config.yaml
loss: "softmax"
encoder_norm: "rmsnorm"
encoder_expert_mlp_ratio: 0.5
encoder_experts_per_token: 1
encoder_kernel_size: 7
text_encoder_inner_norm: false
text_encoder_expert_mlp_ratio: 0.25
text_encoder_slots_per_expert: 2
warmup_steps: 160
Rows from block 2 of the text encoder of a small contrastive audio-text model, named by matrix and row number. Rows with one number belong to one neuron. Each number is 128 + 24 x the weight over its row's rms, rounded and kept within 0 to 255. All counts start at 0. Numbers have three digits each.
After each neuron's rows are labels from the 100 texts, of 14848, where the neuron reaches its highest value: "tokens" is the input token at the peak. Only what is clearly more common there than usual is listed. The data: synthesized solo parts of chorales (CocoChorales).
# fc1: MLP up (text_encoder.blocks.2.mlp.fc1.weight, 1024x256), inputs 0-127
# fc2: MLP down (text_encoder.blocks.2.mlp.fc2.weight, 256x1024, transposed), outputs 0-127

fc1.519:158151114158132141119136134146124107140117107137113105096138145129133138088178126129054120118126087135173138130153159141111153153116143119130089164117162128145107156131108135142077143150122109138080142131146136117143098146113099114137097165125082102145160129100117157144156122101178154119122157118131075163135120148125146139129135161165128167103090204148117145105130106103165163151080
fc2.519:120117145108070129119107126184136142149141101178091133121135141171115099104127164160139081099140129112086116155126156154104145123097125098138097140156082140064147131133165130127111168142119110112143145098124088129132156142141165152166149140127105105163130125137161190137183149128139114116156118130142144088090104137120134126104164121106075120075090157098137140123134151154119131161157
tokens: "flute"

fc1.458:096139128123124147103116201132140128107104121152125122145121126157134110133148162134150155139127128095147156112128143125083105149130136128161124152169166180142123124140112089125091117163104091126119126081110146105084086123146145151170123114173122131110128127131159120130128143147152140139150104149104158168131116108112113143158153113118127148154152152144148139164127141131116152140178
fc2.458:141119103147126122132119118157139136090146151074142102112129139134106157153120104111128198144110126128112162103112148152163139117131119099126124144162148114136148172129113138152104126107153137120116176132145103120126122113141126141152148153169100132139137113067074119147159123126117113145133103110127159171117133157121153118130099119106139100129143159145122127107174131131125137115130
tokens: "3"; "c"; "f4"

fc1.7:084179122149133115111095106124138119151134121134063101128106126121151142178096160178100120131180128101148151117117126070134120144129121135108139117137126125116112119077141195113126156097117115162139172136086102136101080166111134106147141121109099133151168098135130145125155146105138110120127164112134146116086134075073156175092133088124133079139103179106114109129143137166156132098091
fc2.7:159113154124110149152152103135136141130146109166133112083129101139119113126106131136130136108134128143150093147130175148110172131153143084121096133141143120115154097109112138130147135155168119122079152102118107124141064115102157105150081123128133139117088066118102094130138178139100129107102085160149123142147144151096141120153121111128079156147127127134133107150126151102084141146133
tokens: "g"

fc1.610:074152106134110134182075108137133107118118149112136134101124183133139092127115147138125126094114137131148118115135161133098127079105117106149157121116143123156127097132126163151138165116103092126139150103158145149129149148123142150124128131156136102135154176108129127102150147155143164096140123113109118133108107127096117132155201097104080116158145122113122113098101189152147159146105
fc2.610:117114173107135116084169096098162121128136118094148063141127118139129135157132108137133092125149142139150084098136128121168118140118142094138134139178155155108119131090160082122105155146102141107088106177102167086109114136095124072137120152137122157147145146101135127134095121140140141105128133119119108136109157108088170123149135128091101121102137154095166135145121111160124144158139
tokens: "g"

fc1.8:170107128173142109119121104107176115159099124146140125097156164153055122135122163115090113142133122129111158104153112183154148110097158145130124128103134130117131134153151143120144131144150047133142116152162085137149128129098152114107139136149148159111156120137116142132126098123100156139126150101122096147109095139106175089120153140126134134122122155118132128103098135126160150159127
fc2.8:137133172158170134120127123129158092125106141121149105107154160094104149107107098112160109107124166068103132132108106133133118088096130099135148142154138155141130150129152123160112160158116113137147116097117132084089170140110171114121130134143113085139162129151120158112110103148117111148115118158151089155137126102115117119127156134155121132131137185117106143126126169087208104160123
tokens: "g"

fc1.461:114113159144114135114087091144117125153137130113142121077147164138094135140135156155147151133157110141108124099198108159142082122112144127109116138122141123116095099133145127145127115106148098164095124177115134157114128127127142078123116173119127126139174161123142124081121134122140135121089114097110133107145136102089128093180154093111133125165146128120127096110124147135122127129125
fc2.461:151124136143121143144132119154140139134098159168110115154161114086124133129161141131105100094147130108132124140130085162145108116151112087118088167147159107160132136127117132161092157132123155129118121128129131148119113090106124172141115158148146123133123133162128126151109122160140103119109172103117109119168138094103119095188116143165122157093117124116137121111111205124126107138125
tokens: "g"

fc1.375:147132157145159112138124097151102114074137131112105096110164125136094104107083107161115154100140102109142138079120092137116107092160132122135120088179120140103154112123137128122134123145106101121127106114120163118165111083135113111096131111140092170116132102139149129106151129113123130106096089112109192097115086154155165138132097118103135164146120147138146098139072163151133142152162
fc2.375:113115141138152104105113119123143142153102122128126136093141117133148101118076161114133177126106121148106143087105165070132151096130106193101143086126134123159112133147090148121129092102117153143118135100140131084138084120165102126153095120087119106089101138120170176162149125131132117149127152191090134163141091116120109134131099119133146128138106144140175112120121131197098149142177
tokens: "3"

fc1.378:140122101170166146135180145117129176104114165125147126140127154103133156134126140137083143144113137143134150107175104092084075116173118071127138114171153141115107124142147160108101119142091134153150135080108116110095096105144149122136114121135133148162123147153102128112133127148115128147127121140117148121108148089086114155171151103091160136090110120138107159108140149133121135138124
fc2.378:118112151151173099108138090098132143087141149138123137143170156094146113086087179146160162126102126110159164106125120096102142079145133120110152115158150132129130160134135165121137114083140098155141108156116108122073139092148115163119149118117140087122126118088104167136125097118147169115084094134093141154134130164157160119142146114115163151163127126142155078182145111144139117135126
tokens: "3"

fc1.623:148109160154118112132105149110124141141146110161121133113180134112123155111117125109107111138150127135145102154151131129112152130154192149167103145120130122142101121109129095113094103160165108128138111144130123085119074126131125156157075137120074135171107128147109173129114141149109150146151100116118097200112173134164155083121133116154103130145112168123094098155134130146187155143103
fc2.623:107085185159158125159129112131088158136132169159144160111136136164137171142182104100106132104082174152178105118142171151081147123104095126176163122135137163116139092093122154115156127105115163138131145132128141142142149147162140157118112111152127093147160132148156161172132114143154142131128178195122152140122160123133138130075096117119112138158111143069145126134163166122139133142132
tokens: "flute"; ":"

fc1.549:133144130095133145110123127128121117126140110118110130106144102143078099164104132088138146143131097090132152149111141116083133127137146133123119144141108106116119115144116143088124113138115135182146072166102099119090147110101143173136129159064091134126137106161086132125131124150161096154125129158129122178113112125074118147121138137091151159126156065136161130139176141140138172137118
fc2.549:156174118130108106145164151120133133105088178129109153170139135112153153119113159162154120084104150138143121084136153128144173145135107138084147079151145174140131162106118167128120130157168168096118144125160130094119151120137107078166112113099138105157148100145120121129158134079120150129114127129095125123122162098134128101131085149145136165141119155117116096142113128096131165185156
tokens: "3"; "d3"

fc1.107:135194137118130099170105075121159120109095155135147145145153114121088090137142139121104092117115101164081187089168139166112107116095160135142124110156133159135124116130134133093117158112124124173110106171109150120123120142121116127114151151151138106129143121149117102120142110141137132130118122127117100143114121150135083177115127119125153108142095102124089146076116153150154123159169
fc2.107:103158119118170095147152142095141080097136147130119122139119119157134091124075145125123154090109124121160142105127140122153114114094117126099151132120152089145127159137134112098103127122170162137102121066171126112144142140090135142139152138174159158112154125150119142169148104159100113140179151160106091156108116130106137166121108128137112119097076092110144107154108143129177109145146
tokens: "viola"

fc1.83:138140152138130125169156123126124127149130116137112115098132146102147148146128141144145090148155072104128087182157129102138171118128156159106130131104141120090118109117094145145110109152117079129133123116082114152153096057133132132141114131152118145159110136131135107146140133171123154101119151076133082178143119123158143145125140098116076154106096146117103120165122145127133137140087
fc2.83:136122128128151116150118086162101107139044137106135159121132107173132161119161125123102124150087099140169067135144137121120108107131152150118118096126175127144097153146162139123119147166124084128103158116089089124164148116143156104180102141168128185121093152146137161139192119161097130112119133117128137166117156123088111064091140115108109154110102079174097123118121154127126166124166
tokens: "flute"

fc1.39:145118144143120069136138140154134128109110086112138105160129136110118100123088154141097136156129127112138180177121116155137166100117134128126123131153134166099098163122133112126105109136164124139116158115117137109161123107117112128117125174156111187083117124090159125169116124103087131149151136125191101155120088124131123125106084139174114129088094163095076175149132168161179149152094
fc2.39:095107110134120121146133079157124123140120097129198131125143143137107106120103131120077132148110121100165130118109148129130146133130090123144088134153120182113130140155187115107135083149148102128155127142095127121147132138128139144138092104134123152138149119082105136133122107167131128146105125153168070142098080114109106167099132131159088154131076138116114183115062157141136137160120
tokens: "flute"

fc1.609:114172162152153135107137091125112132127103171075170145088104150160114130162153103164119104137162165120135133161154121114141114183141111128160160119096109133140124108154165131119165090163141108108124134098112103116138061165129102095133125107133133138090184165115099126103139120154121151153122112112121117111075095146105108157186139088107102134162124164128131108142109115084094116133155
fc2.609:151118175103112085087141161137110143118102153087144128159149129133092122164138115117115107100096122165120069121098099068127121090133121123145162110118156123141129117141123115137124126112109135144132121102124074133153095181143094084112137153125100122126152129141114106141156111160161125159127115120174114147104145164084116114092114159115176132135149080092157102177152119149131084135121
tokens: "g"; "a4"; "4"

fc1.368:152110115132133126155177075078161122122172112136151089121114107166099055119095151132096138113129093119154160098119101168128132121092144135165131108127136155124115128158133113087134155136169146142116126117102122113132108146115129142151176140168135130116117113102129098121096101092102117156165115121149112153152125134155093142091119191128121064116122112106125119122108118175119131093159
fc2.368:101138103130179084130140132098113115110096139151166127152142131176095087107114149077110112129083105149165170095149156122119089174093143165147125085134102092139124089115111124122122171132151099129106106155069117130130146128089175146141116123155150125134178128134095124158111136127130113142140099100158119149109122128136167156112140139129139123075146135116093154157098147164166151158153
tokens: "viola"

fc1.124:109160129090105141126080116105115130138154104107148147127126150125123132064167181115139147120123110121124113152147121117114124150135127129121123121109094130096150160150126124168097116135132176133148134079144133115132145135151108129103126144117123153126124139080118111163138166149169118139120123125109120098090169151158171102108094135096174123132130118104161128129122137128132128112165
fc2.124:144128150142073179118132174170123112106167116098137168146151104094078113152073088090110115138131161120137127128113109149152136143177096138156117112155123126129128114144107148160139159087135129098151103084135138171125110141135152081128158120135126139114122110158118088090126126122123130092117078129118127127166167150153140143150123117116094127147146176126130154110135143083115160149118
tokens: "violin"

fc1.460:124118138109143137148131128134127118080133102127122067099139078147164129152099147151136115145091090147133185079121088096120130165126139088170139121144125131125134138133180132106124133159162144172145105144155125117090130122141129132117125131148160183159125111103129099137151114091123101147187116120128135151098144103142132146092142145123122166150100091116110131144092169133142097121135
fc2.460:077128101130138122170153109146123104170072119145131105136122163158106114098122090143113138150122138146130130052118123159104108115179105164123136127116112148127129113095109106170125118114103161114101105136147097119127107125112134139159100109134113117130112108137128106107125156148116137150118132138110115123136156120114134111122121114090135165133142125148129177165107097125167131146146
tokens: "viola"

fc1.438:120167111125117141098108119090102149160157116118121143090109136093109143163153100126091120131165125130148086123165140136126129159150079124162136083118108107146136139100097131151127108119082113093195097135181155143080141139122148117097147157102117124136129097150080146139130162109125140166134118119089136159093115158155129162139109142171100177171139127101132113096153112100110128099114
fc2.438:110163120127118137121096103099106148127146116139141122097098176122140102114118115136105182079104119144102101133160094099097144137130100125126141126137104158102080125143115121103140150157134124060141131111165111122112140138118114135103121121093114126142159152144166129119122149129150143207142119153081153107126133150161112158133080183164125114134113153083109137148112119063118129134150
tokens: "violin"; "saxophone"

fc1.247:131144143120157144133126133153096127153135123126098162091160111114138149155136132126107148140121106131141129168136169089119128144115182139116139181149184123159131113156148140132094157164167113190097130103062141111143122103124143179182080147176177115140126127130140083204149106143119154123108115117117159163154130164114152087128113157167120125105139138093089134117119120133114155147092
fc2.247:129167131134160121152131102122101101103088158156137138110170135104110148128135138133130093157095133151136135110153155119151120160147113112130171152123125122109185115083120142135121134121137152155120119091146141121190134136148121122132123089156146114118125159123140130200162157107089179145116101133134126139108136076119105113106123149149115136106106156108122145102138102136152155127123
tokens: "oboe"

fc1.427:143147157124119121161131122134143117098134155163141065144142113125169104129095105113117121106167119154161148088121156143156161170129136140127139123176128141149142167128134175119148130120162170129145117186106134136120137139155101124118139112094148124142137095113133117087105084119194162127134092108150119125104165121144101158101118147132097122146110144127142141124131121134163149087162
fc2.427:127137148139124104111107104120120127133087076081124111136137133168132127098112091125142146135138128140089100146107142061084091108087169145126103084121124152094100127161148109092122129135109100156167134112167091103143138111086134109085140140120130144133150161124107125103150133148116125122117094131174152134139129137111179156150134125113110114161123119112119162098106146142126104122168
tokens: "f5"

fc1.308:145142103153113148122129095126134109147177119170082134108098127171161148156103110167099103144174155138154110183169132124137137164125101151145108135088104132111122109141124135106122153143147094117135146148129129121087097156147115130122084104162099197130136100157140157148094108156111144121115143130124092120142138090133148119117157129141134138158120164142128137075133133101139140158114
fc2.308:092086116159122122176122140087144145116151132141107094084127149130065106141144153133116106092154138180140113137142190166123153144109130105124103122123172115156147145112126141150110132097133095170167119102132099159130118116072163132130139134085115131137139137111124174147125152144113101049124152147135119092100146139123111108134139097118105099135104123131142124106116061137138139153131
tokens: "a"

fc1.193:136132129133103150164155130119129128141118107148141123099108142097088079165083109103115110181124125156088183116136150147139127125127176126103116109140117112160156161165131097084128123121138120155117099131125112110130118133141121130128168132128153128118139112099115070137141129160148116161132129155168131133138114097155117096126114171138119135127138092129102144084123131127099174168103
fc2.193:129099131131131119121136133106105140163154108099129110118074152151121127090117119139134110112082119120157145146086140122114103105156164105133128161136168109130112125106152112130099124139160113102135127146096082122146147143161168127139119176139137147158161112149120119128112149139097145128106112143136167081100107126115130131087079139163138092055185169101122102123131117128152125107122
tokens: "viola"

fc1.181:117127136102137135109108137126119116092146104109133143154143123137098116106130137109100132111136107105116109148121117135154125141147081119143154131107125132113133112162090118165140090126130093121100124095144136161173090139147127145175155084164083170131120127099133130139163151113079118143089110140128096152095136133178179138127123145135166176141136132114137138109150124140120144153151
fc2.181:190122143116167106121154156114121125104134117095165136151122120118106131093123134151147116143162117141141110146126136124165113129155133177120120126147098097127143090176134093123138137094140161150127109107105098110142121098137163125127136094152179158133109085170148091102102141106114117108125097163099140091148140123140129075071120112112120097161098109121132114102143097094132141133155
tokens: "violin"

fc1.302:162167106113120151166112166202116117152099155147133087124158115149120121099097097128125098133103142137136105162139141091137154138127159160164123123161140131101091114090132110116086143115134156161147124141103138155142145120138164127144113109129110152149081133131098157128133072155100174086102133129152137128126065092136114087090156109131154136101121127116126112119121120167171123129102
fc2.302:133130143115179178120178110108089106118119075136130148116133148139106183104155129109195111122106097127126109116150142125137105100119154111107135144170139109172128092092110149159144111198128133191136156080114149151140151095131112100157090118118133100145107144129148121129137158140131143149138146157115107158117141126108088163147147101138077158130130087123132118108132124109109132135153
tokens: "oboe"; "tuba"; "flute"

fc1.649:122102126116145126121118149142108122127102061113154088148135153109149081127099141139157101125118125125137170113119097149124130132116186153146141099132142143132113135186133171132149111160111167154159081159130160115130118124134126155158128117124184091099116137141121069110124134128180122140153135161091125133130071144126078109125128134142154153131133121157102097133165138156141105073135
fc2.649:143169096139118141138135114123161131090115192152125128134084130126073125110165135113110156127102105137164149138165144106103163136150137158146120125138084144101104125113123172146123101150169139145110171098181127131121125107101104120130110145131129124111105114160136140132121135129073134120101145104128063116133170100097146125164125145148112132126123127107145109123113138142148156084123
tokens: "g4"; "2"

fc1.571:163164129155154142128150139142149132172115102093103158152101131175129153111129100121128070115129158115123119118139109150108126154141156122138105141120132117132130094106130148122103152185110099128144119107140085159113107159101128125154179074156097130097158099103143093149156083109125129155139111122083180145130116148102094127181105141119127159176143130170143141160117134134160137115142
fc2.571:167156135171103085132123156133124134085130124159139143120144102144184069126102138141138194158129152134127132137128129107108098152123091117122149126150137122167157130130128109134083088156139105116092171137106132161106107117154120102142158138147148147145081132104127139129117100163107130128100127120206139123123141117141146118133122126142131076132151104158118136151124152136181133130127
tokens: "f5"; "f4"

fc1.4:131168150122136131125147104132136107135158139141123126131093125156136143114146101102112164189136138154114143102118124116090189163084152131133107116100157070123126133086118107175158115126111115175116130155151122147125117111104138123133091175100136088153121098138115107129116116144098099139122104156125106143096127142173123124098144154117111149137126127136117153115143126173101126112099
fc2.4:109145163095106136139107125122121144167104138136126162071118108119130110139166111163120147135077084136136115201156140146070153130113121143103151097169108087119108120099125119119130195108094142069102125117163176159178166100139113117164128116147152109154115143158102117139128125154120155102153093098142131150152131102127133142119120133144136150085134087090110146123112126084097123117102
tokens: "oboe"

fc1.683:106165080095104138090133091093117139132192113133165126136118140064101112114088123106139141115100102127131123145151148115131143211142110141113134147146115113115141133095116149140101143135136172100142124169148094147136115144131112156142156145153145158164118155081087106135147142116122106162089123096114121106146125142155091174152112161141126121127114130099151138110144118098099126125138
fc2.683:089130131138144113135135088163160110128181172114098172130136149112113080172137130100091153115129159155140130163140160127106132119123194097136091124139144108104083119074102148108149142111093114144152084115115115092138096107105128105107129142117094121142135162148130108079138143084135157161145099146122133146110133144128125116173136110152134125068106101122139115154093130178104144153159
tokens: "violin"

fc1.493:146095119160132101121130101104137116127135170126136137142103123132109166090133094192149149096129141114115178125131162129112125103102149121143137133144121137125129136101131150138121134116128096095150097168166105132103127100127087153143146141104137138141059114130148075136102117153112163105094115129153122113133133117098156088134150081098128080147061162134137119123118117170124134138096
fc2.493:118144128116146093146131092122099196131100145141139091119139169087156145116112127133093120136125097132113106132117113177120148125122133148159099123151180117114091139100141130094128184117117165150130089129119141132134149118148163136128105099122106109129131097151170166133181170132143108162146126136104144091162107109138112162141098097142142126129131099156119140088148155072116100099140
tokens: "3"; ":"; "#"

fc1.266:093073088131085136139119124137099109132163097132090137112135087140161129156101119094151092133176125134115153090154102111109100097085145097115128146149150142160127116145123130141146107109118096116103187105101131065121133134125107093124115147136116127153168137146140121088196142162143098128097104147146089083074115147153118120090089094164113138106148163137136115099182126148150100142147
fc2.266:149164126135117111134120101110131120136147121126093111101122130136102177096130121140148145110130176180146136137136149122149141128162149112105072086148095134161158104167124177084143139181138129114105142134128135117070134118133136121101171174164131158100125140137092144163118107126138091167136168123124136102143131115126154177120127080123113109126119149102125103166080150113093157152081
tokens: "g4"; "d4"

fc1.270:159108149106161122123151153128157074151139143155094108140182085166143114096110123095085125139148149130159134147132125150093114156124099081070125113169128128102150133113121133114105117146146094112148172088125124105115115121074101130116102160083106109172151104158159154140129138100101121149159161118112142109152085149102174114100124146133149219107096160156120093079131141114145140141128
fc2.270:127110124141104136120132107171166114115122123136128111115102135122103161151172128109133135095126139124107104158120125181141154104130136141130120125129132115120190129149113126188172162133150119128148102107142099157124144143114097136107117111125081134107115165099113138143145133131173109124083136112158097113128099150138076123134160142108150120112130112136128109151107169172162189132126
tokens: "flute"

fc1.362:127132125124136150118121140144121153126116142144118117120128102166164155143114119100118114106122121186143126128107114076156115103100128148105098080096161089119154127068094122139109149156080108145121101115103130105117103067144146134118078126109166132142111110141120085165112105193138128124118091101110148126092091153149118126141115086112126160095104086153119137118159151114118148095087
fc2.362:152124128094146125155155113154158140112102141103103140091094116129156149153124161167124136144134151128164145142131126119105177131083149123130159104147153107082137113062072087123132138116086108141134121113124129145114091138084141095128120117140198147132121096141102135139147126102157094134137135132100127140163132124122088114152128162124142167141178102128144160140149157144142135119175
tokens: "oboe"

fc1.304:122139101144114085190142134079180110103152116156136138108102129137145103140108109154122157159144066141173102131117119132156119148121133107142141072103125130135099095128127118110128143128112129117135140125140113122135107146124176143127124131116167138122135136129157095119139117184144160151119110106151079120131112106159087133088141150088130113109119092143106144185134122115119159123123
fc2.304:129141128109186104134138117146151106144084111127151128144106100181084127132167168107092132148078124115154109120128144116087102091110171131108130099134135099178137147095146137127133123111088118131082146134105118142090138126138154133125192126140159173139138118140115113156100090095088136152152096107119137163108139128126132153136112078115154140114133072131112104116130156119119106115126
tokens: "viola"; "oboe"

fc1.605:143119109153139129100142118124154144118101091093142129117118096117120110154113144128126146110133122140090147102115123076154103159136162122185158164088105118118123169138083063156138132137148117133118127149133120070092134107104146128125176104143065138129125082084121061124107126089154141125128116112172148113127116109119119141127154164111126140122109147109137087137127138116156147124155
fc2.605:123122121100134120159126131142153101104133100143139165133163119119144104097169110162107157087094161116122109116114149095132116149105105119105148138125153092130157125129125142141118127082158141130156128100151097123126092124091145112126112152145166150090126128135136125154165110132150122149182100114135140119142127117117114132100140106119160134135092080124106146121090095085113097150146
tokens: "viola"

fc1.507:188168100154161147131163099159148089135132132138184127140157113099115104164138097126145127119125114128107134141108149135130154142134129148128159119167134140122097129160162160177082144136148126150151143134133134138106131117157078082100135062062140149078134105172113116120105159110151158147127117106143107143143122153118174108117106119136132145127142109134121137141133125140148132124171
fc2.507:097102078168124118129145136159111108129139090104118137174120113078123128102119158060107115080134143163121103121113116069134115115130143131105147124174153174102149113134118151126133137157094147138096124173133131122151122125086144144133187086114125170119086122104132134107105167118116123132118143159154097097131151156137121141112164160135142096112114127162121151135130101175077102104143
tokens: "f5"

fc1.350:112165139169087157140138111106124155128160104135125141118084130079131113135119149146132113146122141158139149090140147175105153139126114091158141137150145118133136105130090121119139173121114134150130121084139103079141125137160127090117127114173093098070121086102156129093111144140115151137156130125151160106123148126105116135166145136160122136094154129128144130140117118134095131165149
fc2.350:134125116123172124120142142157117124104139091076124133123133113124142125085148091081126118115145150103138135097071168156088147124105153160122106143126113111168138116114137139186139067143133133171146132107100152103109142155100135114143109069127120097095134123160131152094152106124134095090099098133124148140132094129120103102159193090163125123128132129085185092163131099145131124157126
tokens: "g4"; "g5"

fc1.255:130140096192128102122171116118154121118084139128136132121117102104153089123059147119102119133125106144144180101144159168090135139109122054091151126154134119125156124166134144126146127105138111159126113160131099096084148119128142135122134141105138121157140142178124122108145109169175133120116130122147106145138171130117123140133160110129123111134135145176121087150112143114116153127137
fc2.255:092145156163161124103112139102086151088114126141124132111162137131136155118114121121178144103139142139172133107145125125144096129147136165148101136125156096100134157124114123126147095121127150113129136121098113136129080152120121105133167136153110143147149116109093115115148151178135152088116120124127126089138084111174096170111120095161149120160109121103095171094100110124167106147139
tokens: "3"; "d5"

fc1.402:081164114131120108124108097150102142152129113111109063142136129134129149118121110117114135101117125106121101132178150108076163182115135135107162103096138102128118149142084146124171140180109137135151132071144084128083110125131123104159116161132098154180136145131120138156140131149161142124141119103126108158143118158138156137169138132124129115080125119125110149135141107088135139157120
fc2.402:159126166131083103115115152118129168141155154134124142097063127154165134139115162132106147164159161108098147155130148134121126107128141111127095123149101147142123137162100113100133166117128134127149142141114150147181110139125160088153114109079154134110172151184091114149083155112078127147117150140156106152097131095110127138083162056113123112152129100129153102112155108138106120114139
tokens: "c4"; "c"; "cello"

fc1.637:124095114129150144142150094147115086096112134171153137096112105148117104148120141175140124100137105137148161131155121146106101122137143149104184125126101111174134138098159146117118085155144163108135141167136090093124086143121152171111147151177134144125099109131074140108156142136148134127120163154114117118102143092125131126134116135168133176100112148128136085135117131152099146124172
fc2.637:108150129153134141122139093151119129117093154115113134170109080136122168145176167111106129102126164149180101131100165120112122081118137117119135164127101109125151162145148172134162088135152174144107137104115149152117139095126185142130137156140141150120123126134122149142147140108122128082077101161149131126113152161155089163098136123101095133160139079119126103117119148142132117165096
tokens: "3"; "f"

fc1.420:142134131113148152111110146127115151106126087082078086152103142123105096149116151147126116120130143125112123119130157106112159140109108119130116107152139107117099168142094113137147123162114121118074112101137140189088181172166125092089089142123137155151145138152074124104157132100166141127152106089156172082135126138126150095137146080098136142107144102114116139082158073144149140169125
fc2.420:154143099143107073098119145135132144121150139068150128151097126142145106116171110129099148140125157137093117151138179133145101137111146177147115154095122148114151143125109134101118098117118139143110123125153094058132088112143158140154144110142115143128121104127123115148123168099097131111131124122095115103140130173130124143133119107127140117135125167119160132124130107157141138118140
tokens: "c4"

fc1.596:148145153151099124164113145132133103157134172128041116114147144127168112154123125155137135144117117123132090150139120131120127149142148135147120082140145066129128087084091153150091128131144112168133130115117111128140073101141149140119110136138131123165121124161101093169126139153159181098127080146143124130106128114121077128132130143152089152115122128121125112124125109112141106102126
fc2.596:137106171081143104137147111128136124155144156138087164144168112141123108120094132096124121146101155146123079121159156137124120152134097151113124118170171119143119129089101135119089160140131150164136080116167166111170098106151140134111128121130078110093139140134114108129115167120112102125106114182122122163119147068175100101123135149143110137135081103104089124089103142108083139067156
tokens: "oboe"

fc1.85:133132152128163137114144141138118141144110094127130127109160091133112107087140113140130136116095085113120167160168140121099153158077103103127132086103072134142111068075154141082167170152138140174134170135089109139154094135117156145140121123112123153138125121115104128106116086125150141171099129128101125146125137109101114095115089105160163151106129166162103142086149076170134130154123
fc2.85:155117091143100123147137118128121091138135095142145141086078152130110114132102120114139131173147132124132121136095118128150128115100137106143101148113153129126110192090138133181093085122121100108170173125115111064115130149123084168126170122074131159140112137159143140109155081121091125112177111115184139145138125143110098161091136105111089135106130131154120099161138157114162112145135
tokens: "flute"

fc1.653:130110136145152118167154096163186121143127142137169146140148127115094122130106093091139148145175161207142166101069141142168149142153108133160137127179101164115132123105160162159110119135114101124154137137094151138139154113120097128102159142094135126115138118100123091119146112118140128121121078107089174146147136109108121111150159130134123149108122125128152102120142100144154080090163
fc2.653:107102152134142113090122148132147093117111118107127120132167124148109123105092085103104088145159131117087153153136098103112151153153106151152119111146160159149124140106169098086133100123081131134109084154111131123146143164115151081100154130144152145082142163086138128115132145155163161139123093100177097124136099111113113144107134159073151128105140063161119114102151122120155121139110
tokens: "f5"

fc1.709:095180114144073141133130118138142116150130157126127117141144134137111131146096131080135123095170147133155141145133095134128106134145113117121131099159143085135135128126115146147124105107107109103129078163161150108098102172139133147149188045175110195120135128120111132133134124077128096136129172147149103095102125132126131115105129079143100171150122114134119125131132152116151108120150
fc2.709:118070102152131130119134126137122174133152131110139069108073106168152116091119129125113181127109130170132147143113143126139124104114143090142108149114134106111132122141152115089103146125107155109161176110069160098138154130098123107148107165085093110100115171096141161121111119177135092091134131119115118142132118175083133184116122125103159120146102126140126104141155094158120127125147
tokens: "g"; "d4"; "a5"

fc1.587:119122139133124105140177114100115103120166136143121126099130120153092103121135119169152141144087125152077136167145149118113108170126101137099141112127159150158133129153147142149123161105131123118120138094181107142071112142137141099113119170118156179134088139104097126098135148150147128123130133126159104111136138120115105127109095110106108165096164119142146121149097102150114110114094
fc2.587:124130125150107135111115094103118148143129108147076095156084108159112178102131118170139144145161135141144137138121109122123147131114169098109126094165146114158158137102087140141132097177086149107146123145145085140146098129128137079132118138092125104113137095100093111128148162136138138144125155159158110136153125147127112075092122135137125127154100147142095090137120080089160150163113
tokens: "g4"; "g5"

fc1.117:171122144142131120127133158121131110110183126120164094130108109140104105121122154111177140159143098134110143120174131128127127144176137158149121131128167090151095083084116104138110073150106113154081136157125123111097086120145139120168112114165113144174118116147145122132145103161138142107102067116109133132118117125148109101147163117129151168134157154116155122119110162128138135155084
fc2.117:109083119117131140163127147141132130123119163131109154128101139127099166086127076135116139114122196105165093122150147136086206106146138142111158120164175101153136145132127112119139148164103168131133131151115150133131132167154085130146181143147136079112137161107084170112129179137102152114148119141100101133102093103140153131160133127123157127111130136100096095157099094104091110171095
tokens: "oboe"